Weights of a small class-conditioned image diffusion model: 48-pixel images, patch size [6, 6].
Rows from block 3 of a small class-conditioned image diffusion model, named by matrix and row number. Rows with one number belong to one neuron. Each number is 128 + 24 x the weight over its row's rms, rounded and kept within 0 to 255. All counts start at 0. Numbers have three digits each. After the name is the row's rms in percent of the matrix's.
Before each neuron's rows are labels from the 100 images, of 14976 (inputs lightly noised), where the neuron reaches its highest value: "colour at peak" is the nearest of a few named colours to the mean colour under the peak; "top examples" is what is common among them. Only what is clearly more common there than usual is listed. The data: retinal OCT scans (Kermany 2017).
# fc1: MLP up (model.blocks.3.mlp.fc1.weight, 384x192), inputs 96-191
# fc2: MLP down (model.blocks.3.mlp.fc2.weight, 192x384, transposed), outputs 96-191

colour at peak: grey
top examples: finding: diabetic macular edema
fc1.307 128:149137144150108113155132116146151153092080106086145136108152126132095152112111152145108150130162138120134114130101130133133113132114060128146144175156135113129159098136122115104121087145140125133123142122144154138136091128118160131142142084118094130118162132099117100144104155105110140132
fc2.307 121:145149145101132183156103113177105125142125159126114169151154131118085102147155108145109132128131151143135142098141126136119119148133188145086122130101104125146138134127151103135115129139145074112099162165088157123143119111104119169127136124167118109117109112113132128145140077111111148127

colour at peak: grey
top examples: finding: normal
fc1.320 091:113202145169130109151121142119076094109102061132125097162147118124145141141102148101147098117137090148150126128109139102124166148117144152134084106147093103126113128163102123121146146162101128090129136171126105155116108117119131122129110096113141114094148111094129126106149148099156105142
fc2.320 088:112174116121089137112126111103117135132103189128135139162128175095104130142165102123147137125115101083088118120133136105136090096142081186110117142092100214129091140141145102131158145139145109119131150150156120072132128148132128102102115112146124131145136131156120101111118120124128141166

colour at peak: grey
top examples: finding: diabetic macular edema
fc1.129 132:177167140108099130117119140102153102098161116078145153134123159128132089195130124150136126145152106106131102152104144133124135113125166120135115143094109146095174152149107126135110052145138173127132147125182105124119161133139118112111140061132116118126129164130110180131143135125154128150
fc2.129 133:195130134135146143123109129166065119136157124151105099155134154128126114132109092072147152102159135142163111133170169087114135121161116129119181122118137118115111170143137126136147155129164140137114144121154103138096102116079090106133154140120120120178144114116103108145101140087124086134

colour at peak: grey
top examples: finding: normal
fc1.95 118:141128114160141134153130149124116119151071137104090099139196121128133096119117141158100129124109140127136117110103091114096148138073098133133134114137133074167156139115144167167109125138124100137129104178120140114138120132106119102107106080115147100120117117137141132065142171139084131163
fc2.95 119:130100102121101149168153159158117152125165104150135086154094096108121136137118171185110097144108153158107110134142145095105112117124162140157112113184137117165139145130126123152116135076117148138141103166132128129120139097122105183160115088137116115083128105147130113139124142123090171130

colour at peak: white
top examples: finding: choroidal neovascularization
fc1.318 108:139065127129084122129138120156170119084127148076156152165129111150107130141071129107157147140103136084102141146116146121116142116141115129106127095136141145118123124139165152159104139127140163116106142136112139100148157108108112104108146127130133170162107098131126161127208139128121137109
fc2.318 097:131125139111122132146123110149135083084133163123140138131132119132192116115177170115132094154091138158152106131152145099135115122137115122125099134125175138106132161138119126124191125126129135098117109128144126134119116124114145125124132102162093142129085128105137141092243134158141086096

colour at peak: grey
top examples: finding: choroidal neovascularization
fc1.274 086:083126109145150105136150118135130119138147132072155159119099126149122118139133083124148137080140080093168123113156118155127159083151135156167138161125132091118118092115139124116116170132128120153102157134112124160130090111088171116126154174127145119120116121137076125135135082099119113155
fc2.274 081:118140112150111162113134161139123129108121130144134077133143146113130154122119107088125133142181115095148115170108160105072135132118117150143160143133140138120082110093088130078122142117150135142110120139127122089109132164091104150128111115120102133147143140136067131125142155129127166109

colour at peak: white
top examples: finding: diabetic macular edema
fc1.355 108:136135124134089117097159160162165090132134152187150129115121117132148125134103120135119124104112113142138161104095129137152136129109081115136152108109125120150097106159142103151146104139109091091118134095144123110130132155145147173113132163127150125135130055144150090141123123078073123201
fc2.355 113:119094145146136137105092115132135134125170087082136156093118112097114146129110150116119115145131119126156137112148140084114131110153154105129152099150123124136092133145133097097155110105140073091111133094108142123128121098150132102123152121137101095117125103112150080114142119140088128123