Weights of a small class-conditioned image diffusion model: 4.87M parameters, soap at rate 0.0017.
Rows from block 4 of a small class-conditioned image diffusion model, named by matrix and row number. Rows with one number belong to one neuron. Each number is 500 + 25 x the weight over its row's rms, rounded and kept within 0 to 999. All counts start at 0. Numbers have three digits each.
After each neuron's rows are labels from the 100 images, of 14976 (inputs lightly noised), where the neuron reaches its highest value: "responds to" is what is common among them. Only what is clearly more common there than usual is listed. The data: retinal OCT scans (Kermany 2017). In brackets: how many of the 100, against the usual share in percent.
# fc1: MLP up (model.blocks.4.mlp.fc1.weight, 384x192), inputs 0-47
# fc2: MLP down (model.blocks.4.mlp.fc2.weight, 192x384, transposed), outputs 0-47

fc1.170:498515517567567490491460493487452495481510500475457484469540493502450482504494526512517448499529487478452498501494477509525524473502478517474505
fc2.170:546499503504501488529550502512501487517429463557516513467452500466494535484474482574490504478485508542499497488492514463452465481532525472477497
responds to: finding: diabetic macular edema (61 vs 11.7)

fc1.212:455486528497525498496489535503471484509492548463522537504520455493481548517494511482485513432517515491473454489469491551552479488469497498507495
fc2.212:522479499499527487529532508498511498464469507507484466515526475476493508490509475474512490513508505478496438561504503503494491496483449577529504
responds to: finding: choroidal neovascularization (68 vs 29.4)

fc1.240:510532457517493519499524501535494479493535494498484517502514509503512512510426524486532469433488529501488471492522499470510481504542538506514478
fc2.240:496462481499492530542480521441492481536543455472491486478519501500513496475465514501509511499514483510538512477506455477536520491527506486449493
responds to: finding: choroidal neovascularization (65 vs 29.4)

fc1.187:503458468549508501517500515500455488514467540472522507487459486481500492464536517484546475530446490455512499514501468512524465498509470525497497
fc2.187:496531504480515497481496485514542504523501509512542544486491481487550516552509526513494537499528476536474524479526531471521463478484541490505500
responds to: finding: choroidal neovascularization (64 vs 29.4)

fc1.16:520488473485471510469541474494520491530488495502510498526464476484470545476518476560474494511461502506491480506514506488477495508423512500478419
fc2.16:515497485495501515516467479573469492472501529467497471488496492512514448518495491483515478499513491501535488504497495504512512505523507469486458
responds to: finding: choroidal neovascularization (63 vs 29.4); finding: diabetic macular edema (35 vs 11.7)

fc1.206:494465506512487519481497520539495497465463458473482513526505502481510506497553463443471513541511471470527558490459469515465500494481477453528486
fc2.206:468474512552473488514463523473482478518509454481481497538515492467505476507467524521482512549502485513485546510503470425529533514460491515507510
responds to: finding: diabetic macular edema (51 vs 11.7)

fc1.200:518484497525501501508482524479514541512470526514543494523502498508514496487501507444531506524481533471494478538523461506477492548489490555521455
fc2.200:472485493489499516508533464507513497488480506467516527486510518514515492544538534491462515520544507499470461486500492516492515479516494485458475
responds to: finding: choroidal neovascularization (91 vs 29.4)

fc1.26:512540481467496525476484469513469478466462498491459454550531520485471491479533437518514495451486505492509556479471493501514503517505508479493490
fc2.26:530525505480496499515521469534503492503525531516505547451505558493528513495505508479488512480521501484511487509503485507511513533519400484497522
responds to: finding: diabetic macular edema (37 vs 11.7)

fc1.290:490513557531525480519476526475516483534454500521500513512490516470451456480518476476503535499477556483453489474508483486489508481458519465496473
fc2.290:445504516510508492457504484491451512542473498512544491528500513460517526476533514520487506494499496491513572477484544484514485495502510514536488
responds to: finding: normal (93 vs 51.6)

fc1.356:521536499500528498501500504455491532469513506467496495533519471500565474447505515511521519527478511474470505493529471473466518499506485504501498
fc2.356:482513515470496488516469475490547490494510499517493449513508517491513528542498525462517537498523477493516518453524495508516497506497480526472443
responds to: finding: diabetic macular edema (57 vs 11.7)

fc1.1:495527498455510526500447491528500501481484460491523539502514487495473506504528466501486502535512497481485469507481479462469506492461493499505511
fc2.1:474464512511474551522494509517498523517509503518506501491461484526477470500503521496459533469473494476471485511492506494522483497462476476505522
responds to: finding: choroidal neovascularization (61 vs 29.4); finding: diabetic macular edema (31 vs 11.7)

fc1.348:526511466475457496506510535544544498524504528492473519463462533516482485484506472496532520457496519526483541484523504542578500473479516478463508
fc2.348:564487489515501507451540474503482482474492484495486461479537525471495501521480503532497474528487535493477470512482507480509486510493502533440432
responds to: finding: diabetic macular edema (45 vs 11.7)

fc1.132:557503481460426497514522478528479481459506492523523517511504487529441507496518515457514475547482502509515478523555465500509502465471501556516543
fc2.132:467502489513497536527545528519522517491537519497464500511543530519425500518462521510522506504491481478506490506481537513483511510488528456501488
responds to: finding: diabetic macular edema (32 vs 11.7)

fc1.250:524504498548498500489520504486483486507518502513466564485478502504461519482535520502505489464518526501503552507473484489513493483525509487464494
fc2.250:495478547492492510546504492482496487531485470480518486563466503483516491502505539507544458479508517500511512505476475451488518513452520495438462
responds to: finding: choroidal neovascularization (70 vs 29.4)

fc1.235:502552496453507478495496507496473501512478494480508511487469462484477515467513472545527545545460495483524541512507488493475480467523500471472508
fc2.235:485476493485535441506475470489536482498545529491477485510490477503484513524498524490442489480521486489502514473473483502507504504518515534472512
responds to: finding: normal (99 vs 51.6)

fc1.327:479480487496500475487537551532499494460457546451475468496513506472493451499505507480513475519516491512474465481469492489513510493506477501526445
fc2.327:508504469531495490500522554494509471527481548530484532513487489520490554491497485525480511487528493483522487457505533490486503484518517507500449
responds to: finding: diabetic macular edema (33 vs 11.7)

fc1.174:498512521534507459531504521514483494486475486501513488490479477497476511481533490512534508507488503486484550484536532488502501502458486523459527
fc2.174:455478464492492467491480501485473498532504532504523538501469470507502501533509504490484543537512516496480491480485468502499475536512463507545525
responds to: finding: choroidal neovascularization (90 vs 29.4)

fc1.301:513505470534486531536478480539521462475523448452544504461550515474494553520480506521482497529549510499461488508503527495528495508509483515510517
fc2.301:500483508480493500502479547495500491518524472486509486465522517546488466516495480466450473492502516489513478475512462506539503501540472484496484
responds to: finding: diabetic macular edema (43 vs 11.7)

fc1.129:527493452465491507488488513487519487516506522502469509516445557494496516490539515440500486514497557486479537530511472526503492523415562463513502
fc2.129:532473523462524522523504538463488533501505511498472473520509479448477455487547444499547467481536462513504468505484494474476504498496486482446463
responds to: finding: choroidal neovascularization (59 vs 29.4)

fc1.40:507495453471520490545475502535504528507492514444429479496536504504499512478499530511500499527543463555504489522517508513487499465490512521495501
fc2.40:499517506485508528457533467465515510483487491574481525501518525446523471509491493507464517495471476493496539512484492511478500461466491505534482
responds to: finding: choroidal neovascularization (62 vs 29.4)

fc1.153:523502461500490520502484454519493488476437511501448451545534501503498527496495535517468515503544484498479525494533493545524510521481484471522498
fc2.153:522499500520447537489538434481528457496489518532497504469504466442539526476511470531510498516434498495517526517453498481495510492489534520515494
responds to: finding: diabetic macular edema (52 vs 11.7)

fc1.63:520488497542538501473528545513521491528503499506502504491482513499482509525475466527514481516586474492468517528494501426502478563520516480504510
fc2.63:492502505511523491492482491515474467497470494534510560529528539499483458517468516497540533509497475499487533501472568545465515516504467549497464
responds to: finding: choroidal neovascularization (71 vs 29.4)

fc1.220:502479474465497437470466508526500484491501478486502540502475515499536487494443520457494479490536487504498464484484508478477497509480500519507484
fc2.220:521477486507511478521543497504458498533491489519534494500511492507504506537481493511454483496456491524465494512524526503498507507467439483498520
responds to: finding: diabetic macular edema (66 vs 11.7)

fc1.360:486483488473531510510497467523517474481488485490489483523513488472476511525509501527516481482513468521483498507481524544484521541481497423475469
fc2.360:522536484537538515484556500507481490499512558543481482558496490509467501479517471476520507511497514476499506534518509496485490520477505523484509
responds to: finding: diabetic macular edema (55 vs 11.7)

fc1.353:502493513491546457512503512495495505517479542493526505501485496500478507495481495494496502479487499490507505454457490479448520482522514498540531
fc2.353:486530493486518504446484499495462499467469526452536489442476474523514523475467497520494450482510476484487525510522477531517494543538475518523484
responds to: finding: diabetic macular edema (59 vs 11.7)

fc1.173:536498480572501453529502478501524480473507547514464495478533531511467498490461508537506490494447549521466501521485480490493542515462497481449545
fc2.173:508518483488514474500484481481476498532513533458473493537530478494525479526468497474495518494538515509525444517510498487494536486486477487519517
responds to: finding: normal (80 vs 51.6)

fc1.68:443466536519534462570461493536478525520495508493514462473472525561499487490506510461540537489497544522510523482509464458516519538534527545504492
fc2.68:490532523482504440475504476509533486499508510494499480499498497464508522513502499470488502489501487474474523490483544489496527510524499524489470
responds to: finding: normal (80 vs 51.6)

fc1.244:476497532508494547506508488548500496499509519487467501494551514530497505560456504509513504499500495508502499491505525539501507478479463539470502
fc2.244:511474500488505498505516489469510498501521501498489493536524505468473486493585522526534450519505519516542471502473444442517491507538503510478493
responds to: finding: diabetic macular edema (30 vs 11.7)

fc1.330:521459517437467449494450470497508496551483510500514526461487493513451504480475509525462506520484431499476543526528494500504532518523490481512480
fc2.330:496485514508520489482572484490492501528537538481465481507476511516463520495505517521519491543488507508498518463486498504480530503491524503494491
responds to: finding: diabetic macular edema (49 vs 11.7)

fc1.345:488529529485537490514533455504478465479480523477487527533496519492526506493499489525516484478494519491504502531507489509490518514470475443506485
fc2.345:524502524462488492462473479524507458504480503527523475487504515522492438462497487488469496513456502475463503487512503495501513543504518501519521
responds to: finding: normal (91 vs 51.6)

fc1.54:477513491495481485487482517486499480516501518515456415462504499520482530504497506493481505514534489502467531523481471536524495489523484472460518
fc2.54:493527489459516476521518474507524489515448496518491562472475488503507503490511483514502522470496508465474507500520463472497489485493509525471495
responds to: finding: diabetic macular edema (32 vs 11.7)

fc1.148:486458468470499478520468497485483519512495519508480476471502484493484499498472449535500500513509478505476514521463489489494515530513545503478464
fc2.148:491576519483514493474498553465535506488490499511513465509503521469474504462511493494501517513499495528479531496449519511505482541511479537498447
responds to: finding: choroidal neovascularization (65 vs 29.4)

fc1.66:468509509484447489493492522448530482502488537473476479502438509495552492445504499472513473501465499485521501531474477535556498492535535502467481
fc2.66:529554524487518477530498492516521497520493497489487476520477491505471504476482483498478470476542537502458502491521526484431495490493483498499503
responds to: finding: diabetic macular edema (33 vs 11.7)

fc1.36:483525481439476517489450526523507507534520468511547521450522504482548489505491457507510450495521498510469501506449486475497518487502531495492499
fc2.36:511553474533499505524569542505482529487497475520520491502511523575475487516503510509521487533475560525513502498493496516502477510526475517516472
responds to: finding: diabetic macular edema (31 vs 11.7)

fc1.298:480457499506493513486501496499483497524481521507505468510520526458426512541534486507520501524510481474491485471515477486504481485444499444492519
fc2.298:454523501507455496485489470501509482505495507488497515510509517520448474452498524476438516515477515563475502483505541478489476502487467522488477
responds to: finding: choroidal neovascularization (68 vs 29.4)

fc1.269:489499424496507491521453502494494478484472475491554466510507496508498484478483487467501497511516442485473513494549470503508531515490467507542464
fc2.269:525501513481532487486457477535513515505444513480483476500490519506499505435519479491474515502471469504534515487452520514499515487479519478558500
responds to: finding: diabetic macular edema (37 vs 11.7)

fc1.371:503550461489457493521516475518549522451484447477504484477505497442490519540480476492472503487492523445523484488430539487550534532543504527499513
fc2.371:497505475532505506477484518472479531498484438494468442487520467487481440418523507502531480477510512540485494509441470518493514484499520544500496
responds to: finding: normal (86 vs 51.6)

fc1.207:455515490522541482523491555458510472457564496494533526551508481507485523480463500511505481484511479519510533490524478481511517529534494464519474
fc2.207:475484476505491511478507529525558459515565473525492491496492496457524505515545492499458455484493513456504532500495500516499492566497480491500480
responds to: finding: normal (96 vs 51.6)

fc1.306:475506454521527547486482490519514498493492518463499483488495485495530541517544516532515528501509505524483468580521513503523507481478496520497510
fc2.306:451474469501495496475543488502515517503511556556501535485498516494524507535474519517528461449542507544472513504518529489525497522533547531503520
responds to: finding: diabetic macular edema (36 vs 11.7)

fc1.48:452509513487482511529519505498502495523517513501530490484496499504500504492481449514465521450534494475495510478504508513528450506543511561479457
fc2.48:533499469503494493488491500486519537518570502503488491517502483514469465527483524507513494540530517482489474483521493471505532490481518436454458
responds to: finding: choroidal neovascularization (63 vs 29.4)

fc1.245:530473497537534512470490524476565527483470522514499525479457514504500508437500499509448522502457551478459508512480498497484468515495506524485527
fc2.245:531490512493482522489526522480462539508492490478487471462476508478510532549502467512547500481520520519512523491471518499505482552495508462535529
responds to: finding: choroidal neovascularization (66 vs 29.4)

fc1.312:471542501484525447521491516520511489478522501462527518479514569490565508508521449517501441485481482496494517477502484462462497503487508475450511
fc2.312:486510480528506498505532508476474486484494555482489502562497475519507532492482511481509467506487494505483582475495536502500518494455453519475484
responds to: finding: choroidal neovascularization (78 vs 29.4)

fc1.103:496520531442451530527478510472501493478519458485503505500498520483534502492484499489532448496553502510480498527476490529561527505526526519515499
fc2.103:524531499502498507472501511536516530522511486515542447519487471538502503507533450508461505492472501482487482519486466488561488533481523524496521
responds to: finding: diabetic macular edema (28 vs 11.7)

fc1.91:540545523498532454508467465479488498496499471521499497540501492522516514505514523509528485498492501527505527532489493487472464481505527480515538
fc2.91:505531496471480519506460468558486506493498489506502462531508508539502478510497528523538488470488496496564509483533468502491499502500507482519494
responds to: finding: diabetic macular edema (43 vs 11.7)

fc1.151:505482473527498511467558449488515487476460508515481508521498485510477522498470462495536515472485519471480504470456484468501455504481498508480489
fc2.151:509508491501499488515498466504523501529478479473496478501554487484470499500538509536494518496520492498489520472501517515494438527538547483478470
responds to: finding: diabetic macular edema (35 vs 11.7)

fc1.37:466525507512419541508498513478511499482516474488493474507433493516482489501485490511512529500522529526515457528505526440496507493537482487487479
fc2.37:461497488531481511506489454522473538498555498455499498527504490476514511557530481458526491534486545536477503508541482515498528519536466496491440
responds to: finding: diabetic macular edema (39 vs 11.7)

fc1.108:529529471494489504516489528515481533546462462484481471491545490535475531557536522498529476497483481473465474472483504495504529477492513496498461
fc2.108:508448502502462497463464499528504511480451498521522500481516498477504469465491497501514502471477481516517501502525500496494502471509514492526474
responds to: finding: choroidal neovascularization (71 vs 29.4)

fc1.8:459526487510459472469505535474494506560507518465503468490512504519504492489490467504505502469523491523488443489510543485526537516462527493536516
fc2.8:488524485469498505496526514512528480477457494529514511488487510522517482484458510532464515481508480513523533509498506524481524495458514497525527
responds to: finding: diabetic macular edema (30 vs 11.7)

fc1.32:529492517491542524489478492491497536496486518523533503496465529498487512475512486526454546528480530484508542538496493486512447478518463492438476
fc2.32:502507470496483518508490483521493563486504475490515487493483492502487460478478487529512494492497497526541543550508507505501415458497506505472515
responds to: finding: normal (86 vs 51.6)

fc1.329:514491529452472438490498514539471500488516519537534502510512498476510496511483480509567485529516483494515500518474493478514492464480543501501462
fc2.329:514489485527514488510499508488496552513536515489503514512516495489511473461523522501458491497543536468490491531506477512517490504514477502482475
responds to: finding: normal (82 vs 51.6)

fc1.350:491503543581507516480492532559509496507494472489536527512517533486487498496534464546519519435505475498496503471502498436464492483419474500539480
fc2.350:502518438532510500494496518495497499502502438486493497463499495456488525498497504485495524497487483478537505448539478466473488487464514513549507
responds to: finding: choroidal neovascularization (63 vs 29.4); finding: diabetic macular edema (28 vs 11.7)

fc1.249:492474481492472443521466479485488493482535496532526529462478523453483547522519498501508500510508507463489486512496529460525519469476503446485476
fc2.249:524548527507492498541502452507462513533530495479525470511468519504479456477469484491457474461469521515513474509512478523507516510491471525513476
responds to: finding: normal (78 vs 51.6)

fc1.110:497505465505486462515524474494478525507499517502480515486517497502492544473495512522499489458468527482506483468491471503516539450488487478505525
fc2.110:464470499477523491463486495485510507480451500463511499501488472487499455510492501472507515505510488536493498475484492511494525453520485468529517
responds to: finding: diabetic macular edema (47 vs 11.7)

fc1.211:462536471489490525562468511500528491469439513516478529513516477471470513506474506542498504490564473530465507446531475524535511493493504501496526
fc2.211:494488525486510544480497505496485497479483500518462485486520492531466482506504505475515512504497525447494516486478494493536478538494490452524504
responds to: finding: normal (91 vs 51.6)

fc1.154:520512468477529504526500517519501495496520516516482469510502544518499510497513477550532462625480519490487501469506504464457508510589486503503508
fc2.154:513458557523483518525483512444514507515466459479482516537512492479482500515515492527516465500463493475534515476482512548457496518526522531555507
responds to: finding: choroidal neovascularization (60 vs 29.4)

fc1.204:537467495499532568541462501540483481501508503533497490500504493537498538520487542524491496497497499542499510497470499464493499483486537455477463
fc2.204:489541500485518571493551493472457487510490487418524526513500501478513479485509509507499517491516452473487533493547488543483526451464505501505501
responds to: finding: diabetic macular edema (37 vs 11.7)

fc1.171:495505533468513510516499508502504506512474515505501516482502497493496492498533478431488548469519467502492465487515511503502513472447566491500493
fc2.171:486521475497455506504511504454496487495439493467495550496526504528511493506555471447520536492489519478508505509529493522529500510516523508517490
responds to: finding: choroidal neovascularization (81 vs 29.4)

fc1.232:478502472526498522503480551531481467518471520473497584502528550526497499505512494549501473561509491464471500509491491525468502483514524467524449
fc2.232:527476517479489497549534524455541503528510471549502506497499503525495533504509508519489480475456489478460511519483514568499454504509492509515506
responds to: finding: choroidal neovascularization (65 vs 29.4); finding: diabetic macular edema (28 vs 11.7)

fc1.57:510536493518492525524526490484505480497509504467506473499557499487488507498549498517542504499447513508489496556463506484482504481487506458466496
fc2.57:492512491507503492484497490521487464491531498519506473512485482537477483543530490469510486459527490498451525539485510458525489505476473512472499
responds to: finding: choroidal neovascularization (78 vs 29.4)

fc1.98:545517508470534505488482501513531454510466543510538431497487502462463492507550505509556516530441480518495477537456493495509499459439516524486517
fc2.98:501470474512498530501489458504497471523501515515500477519519509525507514469481490495531517477526469508498510496487510501480471521512465461477477
responds to: finding: normal (81 vs 51.6)

fc1.292:507467485498478503528480498519506522478491517496479467534510548471475490502485499513516486513492460526520471453504480516496471478516496530489457
fc2.292:477539484523512463517479464469502515514510486474550511474501511481484506487483481502492498481453498502530495501516471513516454530498490494526515
responds to: finding: diabetic macular edema (76 vs 11.7)

fc1.369:545493540481534470506512491527488532491506467445508506530530469487488493517476520462515490484524515509510520491493505517504508516542503554495475
fc2.369:488485523518512472515507480530512527513491506532506523502537528494502502461517498487482523527488475503540481468481542481504511475473474496476483
responds to: finding: diabetic macular edema (40 vs 11.7)

fc1.225:516488459483488461488499487514480536503475459509524493526510514466509505496459494485490500528511521540525505519468519524495487531520485516500478
fc2.225:507488505511501464559485472461532518513481462479503511473495498527511525515475495507498518466480511458466491517502497512468479557538485524511496
responds to: finding: normal (80 vs 51.6)

fc1.162:521534487503487549468474527478526477492480495492481450496499459523482550476486480473465526494536501438530502504505466483475521501529506552488477
fc2.162:514467503513492543484489525490463517516486483497494509499484491475486442509510497535472500505511501565494502485499508493477533475530527475512434
responds to: finding: normal (82 vs 51.6)

fc1.64:493471490519541471501491539524480463532484477491526488519496481504514508521482512472529536484523451515472503561471540470493495486476466485503492
fc2.64:510535521470476473484502556475551474486465520494506518512505491475522493494499506492488529531434489487526534515520467488504457525528501490502504
responds to: finding: diabetic macular edema (36 vs 11.7)

fc1.335:534482500518478471471528517519513491508524496535527504464518541484513535515528505493511453504535491451536495462499529494494542481528506514472483
fc2.335:490524517493514497498477493511501469472479533420517507522520535513515479478508483506477511507487480495461536475512472470481539457530483484491472
responds to: finding: choroidal neovascularization (67 vs 29.4)

fc1.27:483521498537514502553490510489510509504495504487504538503494477509537523499430515452504501487500522522480569503486511488501527513511488513510499
fc2.27:508500474493540512478509480464466518489524483523506486499505505484531450515536480479458508521491499462501525481540507501545534500526493466514489
responds to: finding: normal (93 vs 51.6)

fc1.349:502481504471507495491487474518522512531495532464548474491468522475485554487519509478497515469497498507463475559471488493503510468502476506525533
fc2.349:464480517497526501476497525493495472504475506453496475493478531504492515466504519491458503472512492564511466504498470501521487512508477497490459
responds to: finding: diabetic macular edema (71 vs 11.7)

fc1.159:495480453493501501497550515507504489471510508505494479494498502443505532526519470498482471510526463508467492519568504479473472523526478478489475
fc2.159:519451505487504455501413483513498496490447509499537490528503495503555534545486530504531509497501487453449545508490528480511489507530499450499499
responds to: finding: normal (87 vs 51.6)

fc1.189:526455471485492482485515545523481486508490471478490514512516531529497506471498523483495527509504531465499502502490445506485512508495503471515484
fc2.189:500513490492478504521477506512480487533506495500501524478500467470505533517491490500458499520513477511506501474436535517531482524518536544489479
responds to: finding: diabetic macular edema (57 vs 11.7)

fc1.83:498460501501484479530487473494455464508529510490488507469539542514505492489498537499481502497468499510520527515488466460488514492540510509500540
fc2.83:521496508508500484453495468515530499491510504520521496523527498487517540492507501505529487513518478495416518494471522502499494482546465425468546
responds to: finding: choroidal neovascularization (85 vs 29.4)

fc1.362:532506498508479495519532509464486552485455496495500513527553532469472502515516521518532511508488506493510519503499483499507531499518494459513477
fc2.362:486505491484479507485547476485541505490475451487467452480515504546440437448487497506537483483502504470502472499490504478511564480500485535500481
responds to: finding: normal (79 vs 51.6)

fc1.279:475525517442489439494508497476488530505522500487496458446466531523479508491441476483475495518488548509480516508454503506475520481520560500473517
fc2.279:511473464478429503490499498460467464476477529525468488532504506500488527472475500500491508525508503508521485498497512495489523512498494513502452
responds to: finding: normal (79 vs 51.6)

fc1.261:473508497521542514489491516498500502497483541531478550515519529493532519504529501487492516457499490514496478503445488471515472538458488536473529
fc2.261:478489518518480510555493521483494516522495504478520508493519470482527465478492545459524519520527538468532449487534488507510487511486484501532534
responds to: finding: diabetic macular edema (28 vs 11.7)

fc1.55:523493448540562502531474492507501496484503546488515491533529512477525515483498504500524495464510508486524563494503489424463468503500503470506529
fc2.55:517495535495526473468483488529479520486499504489500471478525529513509501488530499480469495503540566505506484505425513560504505503495458523451517
responds to: finding: diabetic macular edema (65 vs 11.7)

fc1.242:448479483536550500520488529512481503494469508473546541460479460464492509481572509520515500524509519500492481478478506508535494527472528504489478
fc2.242:453509498495492528478506488450512510505473498492499431490510492495537515525487476512493499459538543503493534471478477465490529474507547491508497
responds to: finding: choroidal neovascularization (73 vs 29.4)

fc1.351:469455486410481520484521512485512488514471541463473473492518555493539512557489477504444503523503488441473474485509518480515459497511455505461500
fc2.351:530457512526498504504489462523522491498530486513506518477490537508513504534467534481512490525484519516527527512517472518519524424522535489497461
responds to: finding: diabetic macular edema (31 vs 11.7)

fc1.355:514504483521515481516500505482477496523529499500493536469476495480563489508508508461533517562532533516509517508507508558516478507517507516475522
fc2.355:554483521454524509464517487457526506493523484507496459534510501486496510487450516520474511507482518486517480480536507480521489468471484536517514
responds to: finding: diabetic macular edema (30 vs 11.7)

fc1.69:468531498536535520520493514540525498526536506484497521521450484476566525451509483473518512504493473533508469571459487509476481500497485505475499
fc2.69:493511484481503529504512508494504458483485492501475483560513505482482503504513506518538456511496513479508500496465517494463479514540533522525492
responds to: finding: diabetic macular edema (30 vs 11.7)

fc1.44:457508506488536483538519502469500502513516503476505509526547559519503502505533503502500463509491548482489531508496496538480504529509541525490508
fc2.44:456502482469496508488466494551505513507482470531500478494484519459496510510489548526496514483536516504520523513513528476492508530515501478471482
responds to: finding: choroidal neovascularization (82 vs 29.4)

fc1.39:493494572536450528524484500492503478502459555501553511462499518468483497486495495561483479513529535506507485539477494486499515511516508530524501
fc2.39:571497448494556496496523496527482491527505456499489513500546504523508504473454501536525503492490495490510474521489473525556499495500538508486498
responds to: finding: choroidal neovascularization (84 vs 29.4)

fc1.248:485505502492467529490506469516484526499495529465516501490513485494506503494549477485488480475462543490519489519501500459481515458488516548516511
fc2.248:499518527518449496505533455505518545488501525574486479502509518516513507509502516484522484514521519489501480497515485482523493485516495506477511
responds to: finding: diabetic macular edema (31 vs 11.7)

fc1.145:485534520511485507543458487487518476496468505489525518486496497520480481532529491506468509497514543464512463534502513476484447503483508489503511
fc2.145:493454498490511501508488528485495429573477441543541493528495493501506554518504535496536551499458512518489455510463467508485442471484506492503472
responds to: finding: normal (94 vs 51.6)

fc1.33:510509472502521474481529509505529480495475534529505522484473500466502470499533511485478524491488495477520505508497524482498505540498511498492519
fc2.33:479534504475513445492456510524477492466473505458476476503493482548475538517488500488503488549459504552497475534482487530502481531493507491530494
responds to: finding: diabetic macular edema (32 vs 11.7)

fc1.283:479500482496504504484462516502491521513535506519537545535503536517524489488501475518482501485519516515496488539526514557515498472482472481505457
fc2.283:528516503461513452529509513514505501535518496492525481554506473527485488503542454502502514496492495464541477485554535509496487482474482471507528
responds to: finding: diabetic macular edema (35 vs 11.7)

fc1.2:479530484484478481468507518470493498501489501498497474448488502475521546508472491504508470479500483504496447442457492495497497529498507501510501
fc2.2:517492474512502502489469502504524522489470527480521507517514473504529486476525433490468512475487509477498460495505516497531533500477483429481462
responds to: finding: diabetic macular edema (55 vs 11.7)

fc1.322:499518525509487509537492487494545497537485532499469499464514496441495507514504520496483477540517474476512536529513513516522478486539514495482500
fc2.322:550526488463492521545522440504506583500494523485502488500505465529509476485491459528521540487509459530526541493533509489470513484512522490511466
responds to: finding: normal (82 vs 51.6)

fc1.85:559516533459504482525493509520503490496496496469523507523516452473492504485507498553527512474488516500494519527496496535467489501467505470493488
fc2.85:490472510494543503511508495507498503503511462508502490549440504496459516488491479576477528504512508457484485507544538493459480511516527556495517
responds to: finding: choroidal neovascularization (74 vs 29.4)

fc1.321:462532535523522469502474477462499495517499514448498544527478507514544470483471473473511501495503502537483519470530470484471460497518501499535490
fc2.321:458468510522496481488493522510493465481484503534486512490481500479535549509503513514477495508531487428550526479474538516506456482514517475505493
responds to: finding: normal (100 vs 51.6)

fc1.137:523485470488462456500455488471482527465520505458530472439475515454473459529466537518469475474492457509489492528502495462476487518513531505492531
fc2.137:507531477477496479464528505521547518538495491493489488499486483487485543496484488508551499512485494452476474532473473480513466488502506474488550
responds to: finding: normal (82 vs 51.6)

fc1.19:465513463480524503520463483478452492494520479457521485501525480515481508486476491524490453461488474477483476505531459521464491495510491492479524
fc2.19:485514528501498500489474493491532510457505538492503479507532533475553520462521479472476527509489525477506432506513456506554502516517464475471567
responds to: finding: choroidal neovascularization (71 vs 29.4)

fc1.299:481468482500555550490490487527496502509495526498524501514483512497534502550537499482484486479502518494476414529496516497519492535478518503496473
fc2.299:472488534510497505447546427507523509454492504536531501485491462511540525482488517494501517482474480472544501519490456468497537499512496520503521
responds to: finding: choroidal neovascularization (84 vs 29.4)

fc1.81:528509518524472480467506480480509478485498508540523518519513460464499470474486451501509501490516540491507528509498511486519546494526499454508509
fc2.81:501512519492496531514461471501497525506491494505497553535531488500529506520526548499454548507487490529436501463482509495519475478478502486483487
responds to: finding: normal (97 vs 51.6)